{
  "model": "sound classifier",
  "train_examples": 26041,
  "hop_length": 160,
  "input": "log_mel",
  "spec_augment": true,
  "arch": "ecapa_tdnn",
  "activation": "silu",
  "kernel_size": 3,
  "stem": "single",
  "widths": [192],
  "mixing": "mixup",
  "loss": "cross_entropy",
  "optimizer": "adamw",
  "epochs": 27.0,
  "final_lr_fraction": 0.05
}
Rows from block 9 of a small sound classifier, named by matrix and row number. Each number is 128 + 32 x the weight over its row's rms, rounded and kept within 0 to 255. All counts start at 0.
After each channel's rows are labels from the 100 clips, of 14976, where the channel reaches its highest value: "top examples" is what is common among them. Only what is clearly more common there than usual is listed. The data: acted Russian speech (Dusha).
# c30: last pointwise conv (model.blocks.9.c3.0.weight, 192x192x1), inputs 96-191

c30.24 [ 63 143 148  30 164 158  79 151 147 152  58 161 145  75 128 133  32 103 127  61 152  63 151 162  30  31 139 145  53  76 136 139 173 142 143 135 151  32 132 149 141 129 131 154 162 140  34   7 126  81 133  86 130 126  97 115 127  83 126 102 116 111 120 121 135 129 127 130 127 123 104 127 115 106 129 124 125 124 139 124 126 130 128 128 123 116 130 134 125 114 120 104 124 109 121 129]
top examples: emotion: positive

c30.108 [ 64 145 151  52 155 156  55 151  98 153  53 157 148  83 113 130  71   0 118  51  74  86 154 164  60  67  62 148  95  35 136 139 183 103 147  92 150  68  96 101 151 103 130  96 153 142  79  59 145  36 138 105 121 141  36 146 141  63 136 128 129 131 130 146 136 139 138 147 144 142 112 134 120 126 138 144 136 130 145 141 139 150 146 138 140 141 149 127 139 139 123 118 149 117 128 141]
top examples: emotion: positive

c30.79 [ 73 136 129  52 123 127  70 120 102 124  62 123 125  60 111 141  68  55 113  73  92  52 136 122  48  55 101 124  61  49 134 135 118 106 135 110 128  54 109  91 120 107 137  98 125 137  66  56 151  12 149 103 138 148  12 145 148  19 145 128 129 127 135 159 143 151 148 160 154 142 109 144 121 133 145 153 143 139 150 140 146 156 149 145 148 148 151 132 144 154 128 105 157 103 130 150]
top examples: emotion: positive

c30.73 [ 73 129 147  20 159 154  77 141  40 142  41 155 140  60 110 128  21  49 111  19  44  24 140 155  10  28  74 141  56  43 129 130 155  82 131 108 147  21  88  71 140 111 123  81 163 136  53  92 134  79 127 114 116 143  72 128 139  90 127 110 122 111 116 130 122 125 128 132 126 131 102 132 108 113 126 149 129 131 126 129 144 157 148 127 133 127 134 118 128 128 111 115 129 112 118 133]
top examples: emotion: positive

c30.82 [135 122 135 139 160 154 136 145 133 134 134 164 142 132 132 132 138 129 130 133 134 135 128 170 135 137 147 144 137 131 123 125 174 130 127 134 143 140 136 129 148 135 126 129 148 131 144 144 117  88 103 106  93 133  86 106 127  90 110 127 112 128 118 112 100  95 110 111 108 122 102 125 109 111 109 136 114 122 100 114 134 138 137 111 120 107 110 133 105 117 109 100 109 104 124 117]
top examples: emotion: positive

c30.60 [ 80 130 142 102 172 177  70 153  91 138  87 181 135  75  97 123 105  57  98  94  77  85 143 178 114 109  89 135  95  75 129 130 197  70 134  88 158 110  86  73 136  93 123  68 166 133 119  97 148   0 128 107 107 156   0 145 153   0 140 112 127 125 124 161 119 131 141 145 143 143  92 145 110 125 127 163 144 133 127 144 151 177 152 129 153 145 137 128 144 140  98 113 151  99 122 140]
top examples: emotion: positive

c30.160 [238 134 131 224 122 123 219 126 167 131 247 119 136 255 147 129 215 255 148 224 171 247 131 118 213 211 156 136 220 255 131 134 115 170 134 146 125 208 150 178 135 146 130 177 124 130 190 193 119 159 122 137 128 124 159 107 121 159 116 139 139 138 130 112 124 121 124 118 124 124 138 127 141 138 123 123 115 128 124 115 123 131 123 122 118 108 118 127 118 120 129 135 115 137 135 120]
top examples: emotion: angry

c30.125 [ 83 135 156  58 151 157  78 162  82 153  78 164 151  89 117 137  64  83 115  78  78  73 148 169  67  67 102 148  69  83 133 131 173  87 133 116 166  58 111  94 148 113 132  97 147 140  52  71 144  57 148 116 132 140  58 141 144  61 137 128 125 128 114 161 142 151 139 152 145 136 120 137 130 117 144 137 139 133 145 136 138 141 140 141 150 142 146 122 140 152 112 115 158 117 110 145]
top examples: emotion: positive

c30.162 [ 86 127 150   9 148 146  77 145  35 144  56 149 140  65 108 128  19  53 106  39  36  39 142 146  23  26  67 140  59  33 126 127 148  68 129 106 147   6  96  66 140 107 123  68 154 132  23  89 124  81 124 116 127 127  84 126 123  97 128 112 126 107 121 121 128 126 127 125 126 125 114 124 108 118 126 131 125 127 129 125 126 140 130 129 121 126 129 116 126 123 115 119 122 116 118 123]
top examples: emotion: positive

c30.46 [198 121 104 194  85  89 211  95 201 105 196  78 110 197 168 138 192 206 169 195 201 200 115  73 182 185 205 112 193 200 135 134  71 191 144 177  80 195 181 195 135 169 146 192  90 113 197 176 119 149 112 120 141 125 150 115 120 143 118 139 141 135 162 106 110 116 116 109 107 116 113 123 128 158 113 128 117 119 114 115 127 128 127 113 112 114 115 138 115 120 163 123 116 116 180 115]
top examples: emotion: angry

c30.47 [ 66 129 119  51 122 121  68 122  51 116  69 122 132  59  92 125  51  55  87  43  37  53 119 115  58  68  53 129  59  46 125 127 104  63 128  85 113  51  70  49 127  92 122  52 122 126  48 103 112 169 118 113 129 113 161 109 107 164 121 125 119 125 165  93 123 115 117 110 115 119 115 123 113 128 120 111 117 124 116 116 111 108 110 117 114 111 114 118 119 114 149 115 112 115 156 111]
top examples: emotion: angry

c30.56 [ 69 129 112  42 113 125  75 122  85 102  51 124 122  69 110 129  47  65 110  53  76  51 117 113  33  42  79 120  42  65 128 128 101 101 128 110 111  33  96  86 114 100 130  96 114 128  45  68 137  49 142  98 137 134  43 133 134  60 133 121 127 119 142 138 141 145 134 144 139 130 102 130 115 125 138 133 134 130 141 130 131 132 132 141 134 136 139 131 133 137 133  99 138 106 131 142]
top examples: emotion: positive

c30.168 [ 97 119 116  96 124 119  96 117  37 119  90 119 124  95  75 108 100  71  83  72  19  91 120 111 110 109  41 125 102  75 117 121 110  50 119  66 116 107  54  42 138  74 108  42 129 123 112 174 136  82 124 148  81 138  62 137 134  96 131 134 142 137 110 139 116 128 132 127 130 142 134 135 106 142 133 139 134 138 116 133 135 167 137 131 138 140 133  82 134 165  98 158 136 134 102 136]
top examples: emotion: positive

c30.163 [ 81 145 166 107 185 177  69 176  52 174  91 187 170  82  71 123 108  60  85  84  58  88 158 187 113 115  41 161  99  78 138 146 194  79 148  58 188 106  64  66 153  79 116  69 183 150 108 161 123 169 117  90 126 126 167 125 122 174 128 116 109 126 113 125 121 118 128 121 130 128  92 127 109 147 114 129 125 128 119 125 126 127 128 125 125 124 124 116 126 121 105  98 124 102 107 121]
top examples: emotion: angry

c30.25 [ 95 131 162  54 165 161  89 146  55 147  89 179 137  89 110 126  61  71 113  68  53  69 146 186  58  66  53 137  93  57 129 130 201  76 130 105 174  66  95  88 138 109 124  83 168 133  81 113 139   0 122 110 110 151  32 129 146  52 130 136 128 143 118 166 114 128 131 142 134 132 106 137 117 130 120 152 131 131 115 129 148 167 153 126 149 131 122 113 133 145 109 115 141 103 108 136]
top examples: emotion: positive

c30.173 [138 145 173 152 183 179 135 180 119 191 140 192 158 136 121 132 152 134 118 140 118 142 152 204 157 156 142 157 144 138 144 144 202 113 145 123 184 155 136 110 157 129 132 111 182 148 158 167 119 101 117 129 122 128 103 107 125 112 117 100 127 100 130 107 118 118 117 116 108 113 119 118 106 122 120 131 112 120 125 111 131 134 131 121 115 108 120 123 115 111 139 137 108 118 140 113]
top examples: emotion: angry

c30.179 [136 163 177 159 180 165 130 172  82 161 138 175 175 137 112 124 157 136 103 144  82 141 152 161 171 166 114 171 141 140 164 158 175  78 172 115 155 159 107  80 194 116 128  82 172 160 164 183 114 167 118 155 114 126 164  97 114 176 108 112 153 129 104  97 122 116 106 111 103 117 121 111 100 122 121 132  96 124 129 109 127 134 130 119 109  94 121 122 100  96 101 180 104 129 104 113]
top examples: emotion: angry

c30.77 [ 77 133 155  31 154 155  76 156  59 156  37 157 151  65 104 131  59  64  99  55  41  46 149 155  24  42  67 150  36  53 131 131 157  74 132 102 154  28  92  64 148 102 126  78 154 141  42  85 141  65 134 116 128 136  58 138 137  71 137 114 123 114 120 142 133 143 136 143 138 135 111 133 105 120 135 138 136 135 143 136 136 144 138 136 134 137 156 118 137 138 115 117 148 115 119 138]
top examples: emotion: positive

c30.117 [137 147 140 117 158 147 145 147 150 151 134 154 156 143 171 140 117 149 170 131 155 133 134 152 111 114 203 160 128 141 142 149 148 153 152 173 142 116 186 158 162 178 136 165 151 141 120  88 119 110 119 128 117 122 118 107 121 106 115  89 116  97 116 101 117 118 111 116 109 114 133 115 121 113 117 122 113 125 122 109 123 123 123 119 109 104 118 122 113  91 126 128 107 127 121 115]
top examples: emotion: angry

c30.23 [ 63 126 140  21 148 139  55 131  68 133  44 142 134  65 106 126  25   4 113   8  49  63 135 138   9  35  79 134  81   7 126 127 135  86 128  93 133  22  96  74 138 108 119  40 150 133  61  52 126 112 123 109 112 134 103 111 131 117 121 114 123 118 122 115 117 120 124 123 115 128 103 126 111 111 119 137 124 128 121 122 135 141 136 122 123 113 125 122 120 124 105 118 120 116 122 126]
top examples: emotion: positive