config = dict(
    n_mels=80,
    targets=['emotion'],
    depths=[18],
    kernel_size=3,
    widths=[192],
    batch_size=64,
    warmup_steps=220,
)
Rows from block 5 of a small sound classifier, named by matrix and row number. Each number is 500 + 40 x the weight over its row's rms, rounded and kept within 0 to 999. All counts start at 0. Numbers have three digits each.
After each channel's rows are labels from the 100 clips, of 14976, where the channel reaches its highest value: "responds to" is what is common among them; "loudest" is the band of the loudest frequency at the time of the peak. Only what is clearly more common there than usual is listed. The data: acted Russian speech (Dusha).
# c30: last pointwise conv (model.blocks.5.c3.0.weight, 192x192x1), inputs 0-63

c30.160:501492520544522513507485511493495525535537537493515544539476428432536494500499535535528481475471498502529466477466533482438491535483530486486534502517522521536502490496525524527490486523498516
responds to: emotion: angry
loudest: 500 to 1000 Hz

c30.34:490502544526542532566492490495507467456479473470553523457491495499516494492495497453534541502530500488469512491541453492502506531472537507492471515492488504475514545524492494490520499485506484
responds to: emotion: angry
loudest: 500 to 1000 Hz

c30.104:487493549545554546559486475486491454455439442481553549420488507536480491487486450415560504489498494488455491487511451484520493557476552488465450472512523521531512503518507515512503529523494509
responds to: emotion: angry
loudest: 500 to 1000 Hz

c30.172:486498520480515514564501528491520539540548558491540471549493497525536495488487537542496489500504484490541502497619540487514493482486498492516554502495488490488485479494498490495480478486495494
responds to: emotion: angry
loudest: 500 to 1000 Hz

c30.27:498496542538533544527498511494504507465500478503532536476507551553462496490492462473532508507522494493460514506534462504547496534494539500506512400489485461473479524497460491464502512480497480
responds to: emotion: positive
loudest: 500 to 1000 Hz

c30.107:502505513475506507539506523504525528487514511501521477479491481493473502500501474470496529482512499501482486487593478494497507492498497502568547506492475474470490504510482492482497479480491452
responds to: emotion: angry
loudest: 500 to 1000 Hz

c30.167:502499491492487488504498500501505499463503484499493489486486483495487501501501463487480494483503497501466483486555456491494496480492485504502492413515525508510513533519504525505521519508522529
responds to: emotion: angry
loudest: 4000 to 8000 Hz

c30.65:515506554574557546528507515508501506468477465520545582441498537540435510508511468436571494498495500512471498498480468506530503581497567500518505521508526528506540645568499496499584495507506504
responds to: emotion: angry
loudest: 500 to 1000 Hz

c30.7:498488529550527528519493507491487535536551548495523549552492449463539493493496530549533472491484494495531488491483535494456487538491536505492537458527527532552508482505540534541492484534507530
responds to: emotion: angry
loudest: 500 to 1000 Hz

c30.38:487496540537545545548489479494472488488501500484543537490517512537542494485491496483545507524517494485496525518482488502521501542484541504445477469524520527554502454488533530534470485525501529
responds to: emotion: angry
loudest: 500 to 1000 Hz

c30.82:499492534572539533466489489496480483475480451508510584478502545548415498493493464492557500510509495498484513503437480502537492571480556500456481553491493456499471446503474492485494466498462473
responds to: emotion: positive
loudest: 500 to 1000 Hz

c30.178:498511453477453440427495481502505449457428438484444490413466483489525499510504483417467511463471502505465464466461452471477508484480466491494444462503507510484511560517480503480535551494511493
responds to: emotion: angry
loudest: 500 to 1000 Hz

c30.149:483490555554546553540488494494495485474488494488542544496497539572509494490488480494545499504511493491475510500512471483553490550490557490474481439492485475469483527506479480482499494472504479
responds to: emotion: positive
loudest: 500 to 1000 Hz

c30.28:503505478492479474459504502502498493441461451503471500406504560551469503501501447405490502505498496500453506505463439507541503498499488485524491409542567551531561615536518566522583547526566562
responds to: emotion: angry
loudest: 500 to 1000 Hz

c30.40:512509492493492487508513513510512515501520507513496494512504538560474508507508488504491516503518507505484510501577497510545512489503489520508511448502502519500528547547511499507544509483516507
responds to: emotion: angry
loudest: 500 to 1000 Hz

c30.52:518514441420439444480508511513520511499507513502456423492517527558472507520519481480435560517555514514487534512538491525547516424512425524544516481492480490494483469474479489474470458488491485
responds to: emotion: angry
loudest: 4000 to 8000 Hz

c30.25:510508428417423425400504495511508469475449450507422423429504540525469505512510463423427500511477510509470507508422476513527509433501423483514467497477476492458494513495510476506501483481502472
responds to: emotion: sad
loudest: 250 to 500 Hz

c30.139:496488493467504496510490472491493453458434428492508468444509549535413493494493409463494510520490495496457522511500459503530496488490485488473432519509524541517518493505550515548508419531506524
responds to: emotion: angry
loudest: 500 to 1000 Hz

c30.8:533511447462442450425492500516490549599584611512442454602526570564603512514527598602439488532556508513599540519469597545559510439490451506479566431497484509497506511502501490499516485481513492
responds to: emotion: angry
loudest: 250 to 500 Hz

c30.118:484498512526513507498494493496500500490509514481508523483491485469519496500496510493512492488489503496504489494473495485478500516498517500498492541513526552536530495496564520561514399536524551
responds to: emotion: angry
loudest: 500 to 1000 Hz

c30.53:508502567592574554540495491502486475461459449504556602443479491501450506506507462436591488476479503508460471478472459487495498603485585496492471507514534523517534571564497503498550528513505502
responds to: emotion: angry
loudest: 500 to 1000 Hz

c30.41:486487544557550538525487484491486469463453439485538560414492458473438493492489430422558483492485495494457486488454446482469485567488556486432455530494498506507498482497519499519495452508493498
responds to: emotion: positive
loudest: 500 to 1000 Hz

c30.55:485481601567610588590476476484491462462427436492606562403478501535388489490488427425604474477472494495467480477494453466526481605479600472433454584494494474492494513497474496479512484508466466
responds to: emotion: positive
loudest: 500 to 1000 Hz

c30.170:494490510554501515453495497490497483478475475493478551499492513513450494485486466498515485493496483491484499492447481494511488533490527484486485364498487462470482507497469500473498498482492482
responds to: emotion: angry
loudest: 4000 to 8000 Hz

c30.133:507502495503487489517504515502514521471509486505499500475497518529458503499503465479481504494513498501477499494564463504520503481497488504519529412501490463489474462478466501469469498485498496
responds to: emotion: angry
loudest: 4000 to 8000 Hz

c30.102:518510499496493500499510519506514513515505516523499501468517586560504506507510504455494508517517503506510522516530510525567509493508490513533520442479466422459473474480451469453464443466484460
responds to: emotion: angry
loudest: 4000 to 8000 Hz

c30.95:520518489478488485489506499514517475486449456501489484453492479478474508516520495455489531486505512511487490491516485507483519493505488507536476515490491492473499515513490493486506479488497478
responds to: emotion: angry
loudest: 500 to 1000 Hz

c30.56:497512529486536525574515521498543508486493530497553484497505489463494503508504494495522487505510500507504512502558492500475506504516511506573513472495508533513518488491538485536507395528516517
responds to: emotion: angry; emotion: positive
loudest: 500 to 1000 Hz

c30.128:467460524524527519498446447464467425448447443458511522438479473497481465470464428454531507489495484471449489478447438467490466539448535472394403569488492466471482525513463492471516464496466478
responds to: emotion: positive
loudest: 500 to 1000 Hz

c30.181:499499627596636612609488485494491475460478472495627599466504569563483500496502469467640516503517500496463511501522457502551502632484628523490471500482500496473525583559457478459557524478486470
responds to: emotion: positive
loudest: 500 to 1000 Hz

c30.168:437456554566541541563494523431516557563600597469557556600493475488572456426435559592530472492529432434556500497568558462500445518496543511499557424487480452473467489479454469463473524467502479
responds to: emotion: angry
loudest: 250 to 500 Hz

c30.37:475487470485465469448480474480485457491471497471445481502489468476593484480481525511471499486493492478492487489469491478477490489489484489462437434498493478482488513499471500469494500486509496
responds to: emotion: sad
loudest: 250 to 500 Hz

c30.67:485501528519519521545487514489534517497528522478531512518472498509511490485488506512511500473505480489500484474567497475505489506479519509533524443506499491496495496490494504493493521493514500
responds to: emotion: positive
loudest: 250 to 500 Hz

c30.20:487491530522533523526498501484502499467485480497530527443497531524468489485486472438538479497484482487473494500502466493516490536499531483510499466527552551517580640569522527524623463521529532
responds to: emotion: angry
loudest: 500 to 1000 Hz

c30.64:467474515532521524479475464470465454478471470482498522495502521504424479463464423507525474509494476477479511505412481476510467529472528482419437587493490476501473458487493487500474512507460476
responds to: emotion: positive
loudest: 500 to 1000 Hz

c30.71:503495476552467483352494483497483474466477459497401549483516548564500496489495475498502521523520500491478526516368468518552502535493519499453459458493493464484468492480471487478479447487492492
responds to: emotion: neutral
loudest: 4000 to 8000 Hz

c30.143:509511519553526516506503495509508473464449457503517560451500497465463507513511460447534503498505508511478501501459466500474510546504534505537466484506533563516549543533566506562546413529514537
responds to: emotion: angry
loudest: 500 to 1000 Hz

c30.105:509495454490469463427500496504485474489475471518451506492509558566461504504503493496479509513517503506492509512437487512552497487500471506465468393529551548561534491519540547545524461534517565
responds to: emotion: angry
loudest: 4000 to 8000 Hz

c30.146:460460552549557555556452448464455437462442442457553550436491513547516462457457466429561491500496474459463502493482461476528468559450556468406431476538527532569506472490534551542483530547500529
responds to: emotion: positive
loudest: 250 to 500 Hz

c30.129:472488567515570558595493488476508472469483487488584512480492513502483486476476453480557467492492480480474500492563468479502484540492548489509470465524540554510560566538534528535570429532524530
responds to: emotion: positive
loudest: 500 to 1000 Hz

c30.186:464476505499504504503464475474484465491475492466503502482475458480509479478471515481508530478498492476489482475480489462477486509464506484464463531462435408469422420454439458435423473468462429
responds to: emotion: positive
loudest: 500 to 1000 Hz

c30.72:485469522516518519528477481472492461436455459490525505448529599570440483472476395453509501536535480479440554527503430515575475504477514498474452528480472454474458480485455481450470361492477464
responds to: emotion: positive
loudest: 500 to 1000 Hz

c30.17:487495521508524518529492493497490495498523529496524505474497489501501496496490499471519496504512497497498507498499495490500491517495518487481491472518531528531511501503530516531513430525515531
responds to: emotion: angry
loudest: 500 to 1000 Hz

c30.73:478478596529602585625471469478496463461472488479615524428473483494462484476474455432587492475472479480468478469575453470489482570461577470455460485510524520502530555517489533495540471512502512
responds to: emotion: positive
loudest: 500 to 1000 Hz

c30.12:502504637577647631659500501499510490462489474500655577467510554547485502504507467464640509510517507502459515509558460509541506617500619525524487488484497503484521567531475479476547524492495478
responds to: emotion: positive
loudest: 500 to 1000 Hz

c30.2:491488525517522532529491492488490491454478478494527501458511530507416492483485407459515496516511486484457525511468451501515491506484519501473488531480469433485441446465443479446442434485484472
responds to: emotion: positive
loudest: 500 to 1000 Hz

c30.145:475498469448466466507487474479496465509498536455479440529494458456647481481486560536460518488506493477499489493521503481459501456501462504504462474484471461467479471469468483457463490466517480
responds to: emotion: angry
loudest: 250 to 500 Hz

c30.68:497506490482486487511502497501496493496499494489497480515499505531493499497500504512481530494520500497489500497555495500518508472499480517488490459491471479484492500501475492474496522464493480
responds to: emotion: angry
loudest: 500 to 1000 Hz

c30.161:489491536561535529493491498491498492480472477499520560462493569578442495486489455465545480494490486491480500495445479490562489556486549484499490559516530545502542688529527515525581465522516525
responds to: emotion: positive
loudest: 500 to 1000 Hz

c30.166:495496525549516525488497500497501502483516512496500546495498511535476497492493472482521492498509494495477503498493477494525493529496533494477504323498493485493489519498489490489509491485512496
responds to: emotion: positive
loudest: 500 to 1000 Hz

c30.98:479488522500523519536508521478516510453482477498528502429487496485459485478479454425524449480461475484462473489531453480481481516509516475530512421538550564535566564540538554545561488536535548
responds to: emotion: angry
loudest: 500 to 1000 Hz