config = dict(
    model='sound classifier',
    dataset='acted Russian speech (Dusha)',
    train_examples=26041,
    gain_aug_db=6,
    n_mels=80,
    hop_length=160,
    input='log_mel',
    spec_augment=True,
    win_length=400,
    targets=['emotion'],
    num_classes=4,
    arch='ecapa_tdnn',
    norm='batchnorm',
    activation='silu',
    depths=[18],
    kernel_size=3,
    stem='single',
    widths=[192],
    mixing='mixup',
    loss='cross_entropy',
    init='trunc_normal_002',
    optimizer='adamw',
    lr=0.0049,
    beta1=0.9,
    beta2=0.999,
    eps=1e-08,
    steps=11000,
    batch_size=64,
    epochs=27.0,
    lr_schedule='linear',
    final_lr_fraction=0.05,
    warmup_steps=220,
    weight_decay=0.2,
)
Rows from block 10 of a small sound classifier, named by matrix and row number. Each number is 50 + 15 x the weight over its row's rms, rounded and kept within 0 to 99. All counts start at 0.
After each channel's rows are labels from the 100 clips, of 14976, where the channel reaches its highest value: "strongest on" is what is common among them; "loudest band" is the band of the loudest frequency at the time of the peak. Only what is clearly more common there than usual is listed. The data: acted Russian speech (Dusha).
# c30: last pointwise conv (model.blocks.10.c3.0.weight, 192x192x1), inputs 0-191

c30.131:50 40 56 48 39 40 37 43 49 41 58 41 43 50 49 60 49 44 46 57 55 50 41 38 55 47 44 49 49 45 55 58 44 43 52 55 43 50 42 51 54 42 60 50 44 67 48 35 55 48 57 42 56 72 52 51 47 53 49 47 50 51 55 49 60 50 52 48 56 52 52 59 55 51 43 58 51 49 46 49 45 42 53 47 56 64 46 47 53 50 57 48 75 52 43 60 35 22 41 31 21 59 36 44 59 30 48 49 35 43 33 39 58 43 38 54 51 51 27 32 57 29 52 22 07 49 46 30 51 43 60 59 15 48 54 37 41 19 36 36 28 34 49 34 48 28 15 43 45 24 22 20 28 41 44 02 44 16 49 22 17 42 24 36 22 19 34 19 29 42 09 00 49 31 37 39 08 38 23 32 43 33 25 33 48 53 24 44 44 27 36 29
strongest on: emotion: positive
loudest band: 250 to 500 Hz

c30.98:50 49 46 48 49 49 50 50 50 48 47 46 50 50 50 49 50 49 48 38 47 50 46 48 55 49 50 50 50 49 52 45 49 48 47 46 49 51 50 44 52 48 33 50 49 32 26 55 38 33 39 43 42 33 40 51 39 31 36 32 35 43 38 43 42 43 34 43 44 37 46 38 34 41 46 31 49 45 47 40 45 43 42 33 60 20 43 46 32 49 38 54 33 42 57 37 71 66 69 69 71 63 50 70 65 57 37 51 56 50 55 54 50 48 68 53 49 48 73 62 63 56 47 62 64 66 46 69 48 42 51 64 65 48 66 55 65 71 54 64 58 68 60 56 65 81 81 49 58 86 85 82 82 68 51 88 49 90 45 59 81 50 79 63 65 84 73 84 77 50 92 91 50 81 50 69 71 61 82 77 54 76 79 75 51 49 60 50 44 81 64 79
strongest on: emotion: positive
loudest band: 250 to 500 Hz; 500 to 1000 Hz

c30.129:51 55 47 46 56 56 52 54 52 54 46 57 52 51 51 48 51 53 45 36 47 51 56 55 52 46 50 52 51 49 49 46 52 52 45 46 53 52 53 45 50 53 32 50 53 40 34 54 44 49 42 43 45 49 45 50 38 36 33 32 34 44 43 48 49 32 39 43 45 36 48 38 40 49 49 31 46 44 32 28 37 28 47 50 60 27 29 36 31 49 41 55 48 43 54 39 61 60 43 61 64 52 61 63 50 59 47 54 64 58 67 62 49 58 59 21 50 48 63 64 52 69 51 70 66 44 32 64 45 54 18 55 70 43 49 65 58 67 60 54 53 64 45 64 67 82 82 39 65 85 81 79 83 75 44 81 40 83 51 59 82 39 81 30 63 83 80 83 80 39 85 89 57 67 32 71 69 25 82 79 31 81 80 78 51 50 59 43 46 80 40 80
strongest on: emotion: positive
loudest band: 250 to 500 Hz; 500 to 1000 Hz

c30.141:51 29 55 27 31 32 22 28 52 31 57 42 25 51 53 56 52 34 19 21 55 51 40 32 52 21 23 53 51 26 53 57 33 30 54 57 30 53 27 53 52 29 21 50 36 47 46 12 53 66 67 46 63 47 63 49 59 74 53 66 53 58 71 62 67 38 75 64 60 67 55 66 73 64 61 73 50 62 33 48 39 33 66 62 43 74 35 40 75 51 68 46 44 65 44 69 30 27 50 34 28 45 44 49 49 35 57 49 38 45 42 40 49 47 37 52 50 43 31 37 46 41 52 35 31 40 48 35 54 47 47 44 36 51 40 39 41 36 39 24 31 37 48 39 33 31 27 52 31 29 28 29 29 32 52 26 50 26 42 39 27 53 29 48 36 30 30 27 30 52 24 22 39 29 40 29 33 50 30 29 47 29 30 31 52 51 39 53 50 30 47 30
strongest on: emotion: sad
loudest band: 4000 to 8000 Hz

c30.97:50 43 51 48 44 44 50 45 49 43 49 48 46 50 50 50 50 46 50 50 45 50 46 44 54 48 46 51 50 45 56 50 46 44 46 49 45 51 45 44 54 44 51 48 46 82 16 49 56 58 41 44 48 83 48 68 41 17 57 30 55 50 36 47 53 57 12 41 46 30 50 50 29 45 45 44 50 35 60 60 55 58 46 48 95 63 59 58 26 49 38 71 98 36 70 41 60 43 74 69 43 89 41 70 67 43 10 46 45 44 43 43 53 41 65 78 48 33 67 50 72 43 42 42 42 53 26 55 29 40 95 84 46 35 78 43 69 60 45 59 44 59 62 46 58 60 69 38 52 62 61 64 60 57 37 71 46 69 51 68 65 36 63 80 63 62 59 65 60 39 74 76 51 61 98 55 69 83 62 59 91 58 62 59 42 50 69 38 45 61 67 60
strongest on: emotion: positive
loudest band: 250 to 500 Hz; 500 to 1000 Hz

c30.124:51 36 51 34 36 36 20 36 51 37 52 39 32 50 52 55 51 42 24 29 53 50 37 33 56 28 26 52 50 38 56 52 41 36 53 53 38 53 35 55 54 36 23 51 37 35 68 16 42 21 61 49 56 30 55 38 52 60 28 49 24 50 69 56 52 41 83 59 58 57 52 48 65 63 57 50 49 56 39 37 49 42 58 26 19 19 42 41 57 50 64 35 15 62 23 58 41 37 54 33 36 47 36 45 50 39 39 48 42 28 40 40 49 21 41 45 49 51 30 42 48 18 48 27 14 66 47 41 47 44 44 47 21 48 44 39 45 25 39 33 37 42 49 40 30 36 40 57 36 39 30 37 34 33 55 13 53 42 41 15 40 58 38 41 42 36 35 38 35 58 42 17 40 09 24 26 28 39 37 36 25 34 39 35 51 50 18 56 47 35 37 38
strongest on: emotion: sad
loudest band: 4000 to 8000 Hz

c30.112:52 31 50 33 31 33 14 38 48 32 48 38 34 50 50 50 49 41 25 28 46 50 31 17 55 35 31 49 48 37 57 49 41 35 44 48 39 50 34 41 54 32 27 48 41 57 11 17 48 59 42 46 46 63 44 73 34 27 61 30 58 52 37 47 49 54 22 42 45 33 48 43 33 46 49 31 48 39 33 56 49 38 44 56 89 57 42 58 25 49 38 74 67 39 71 37 68 58 68 71 58 86 47 77 77 54 27 49 51 47 48 51 54 49 72 51 47 39 72 59 77 50 47 54 58 77 37 65 50 41 46 86 57 35 87 49 69 67 54 60 54 67 67 55 67 67 71 43 61 69 68 68 66 66 44 69 45 72 51 59 69 41 68 44 66 68 66 69 67 42 74 73 58 68 54 68 71 41 68 67 51 66 68 67 46 51 59 43 53 67 46 67
strongest on: emotion: positive
loudest band: 250 to 500 Hz; 500 to 1000 Hz

c30.36:49 41 54 43 41 42 35 44 47 41 52 44 43 50 50 55 51 45 40 41 51 50 43 33 66 44 42 50 49 43 65 55 45 40 53 54 43 53 42 46 59 41 40 49 44 61 07 37 49 47 54 47 56 76 46 45 43 37 40 36 40 45 43 45 54 69 46 50 55 43 56 50 45 48 35 46 44 48 77 77 76 72 47 41 75 55 78 64 36 49 49 51 79 49 56 51 43 20 87 54 22 82 33 63 66 21 31 48 32 37 26 31 57 28 51 73 52 30 49 31 67 23 54 21 12 66 17 38 31 33 79 77 26 43 70 30 55 41 28 38 18 42 65 37 51 33 33 38 52 31 32 32 33 40 36 36 47 34 60 37 32 35 33 75 36 32 36 32 35 38 38 41 59 50 66 43 39 72 31 36 69 36 33 37 41 54 40 38 42 33 83 34
strongest on: emotion: positive
loudest band: 250 to 500 Hz

c30.32:53 44 44 60 40 40 51 47 54 44 45 28 50 49 49 43 48 46 62 75 51 48 33 41 44 60 54 50 49 54 39 43 47 50 39 43 47 52 48 45 45 48 82 55 45 80 97 52 59 18 33 59 38 72 37 48 53 28 45 47 39 41 27 36 39 38 38 39 42 42 42 44 35 27 33 42 49 43 60 25 35 58 33 22 45 16 50 30 36 47 36 46 79 41 46 35 48 61 54 45 61 82 62 45 90 61 37 48 62 57 63 61 49 61 45 56 48 74 47 56 81 66 50 68 66 99 89 50 84 57 68 84 63 42 82 61 43 50 61 52 58 47 76 60 57 64 56 79 62 62 63 60 62 62 78 55 63 57 53 47 59 82 60 72 56 64 63 60 61 78 53 53 58 69 60 62 49 71 63 63 61 63 62 63 59 53 49 76 62 62 70 63
strongest on: emotion: positive
loudest band: 250 to 500 Hz

c30.115:48 14 45 28 12 16 00 22 48 18 46 22 14 50 48 42 49 30 04 42 45 50 19 01 43 25 18 48 50 28 42 46 32 19 54 45 25 45 19 52 42 15 54 46 30 54 52 00 49 52 60 49 61 34 58 40 54 61 36 54 37 58 64 60 59 52 77 63 59 59 58 53 63 64 59 53 49 58 48 54 56 45 65 53 47 42 52 57 54 51 62 42 32 60 41 58 36 30 62 36 32 45 44 47 47 33 60 53 40 43 39 42 55 44 36 49 54 45 36 37 47 39 59 36 28 67 49 35 56 46 38 46 33 57 60 42 39 35 39 30 33 37 48 39 34 40 48 57 40 44 43 45 42 38 57 42 55 48 42 40 47 60 45 41 48 44 41 46 41 56 50 46 42 34 50 36 48 39 43 42 46 42 44 42 49 52 43 56 46 41 39 43
strongest on: emotion: sad
loudest band: 4000 to 8000 Hz

c30.121:49 48 52 65 44 44 57 51 49 49 52 31 56 49 49 52 49 50 72 86 52 50 37 44 52 68 61 49 49 59 56 52 50 55 50 52 51 50 53 50 53 54 95 52 49 68 76 56 59 45 42 52 43 81 45 57 50 39 56 51 54 49 37 46 46 53 33 41 46 47 45 49 43 43 45 45 50 43 59 47 47 63 41 42 72 39 59 47 39 49 42 57 95 43 59 44 63 75 61 63 81 91 63 46 88 72 38 49 62 61 63 62 49 67 63 66 48 71 64 66 81 70 47 78 81 99 75 68 75 61 81 87 71 40 92 60 51 64 63 65 74 60 76 64 68 62 52 59 66 61 60 56 60 61 57 53 52 54 58 55 55 61 55 79 59 63 59 55 59 57 49 48 62 71 59 64 57 78 60 60 60 62 58 62 49 53 57 57 57 61 82 59
strongest on: emotion: positive
loudest band: 500 to 1000 Hz; 250 to 500 Hz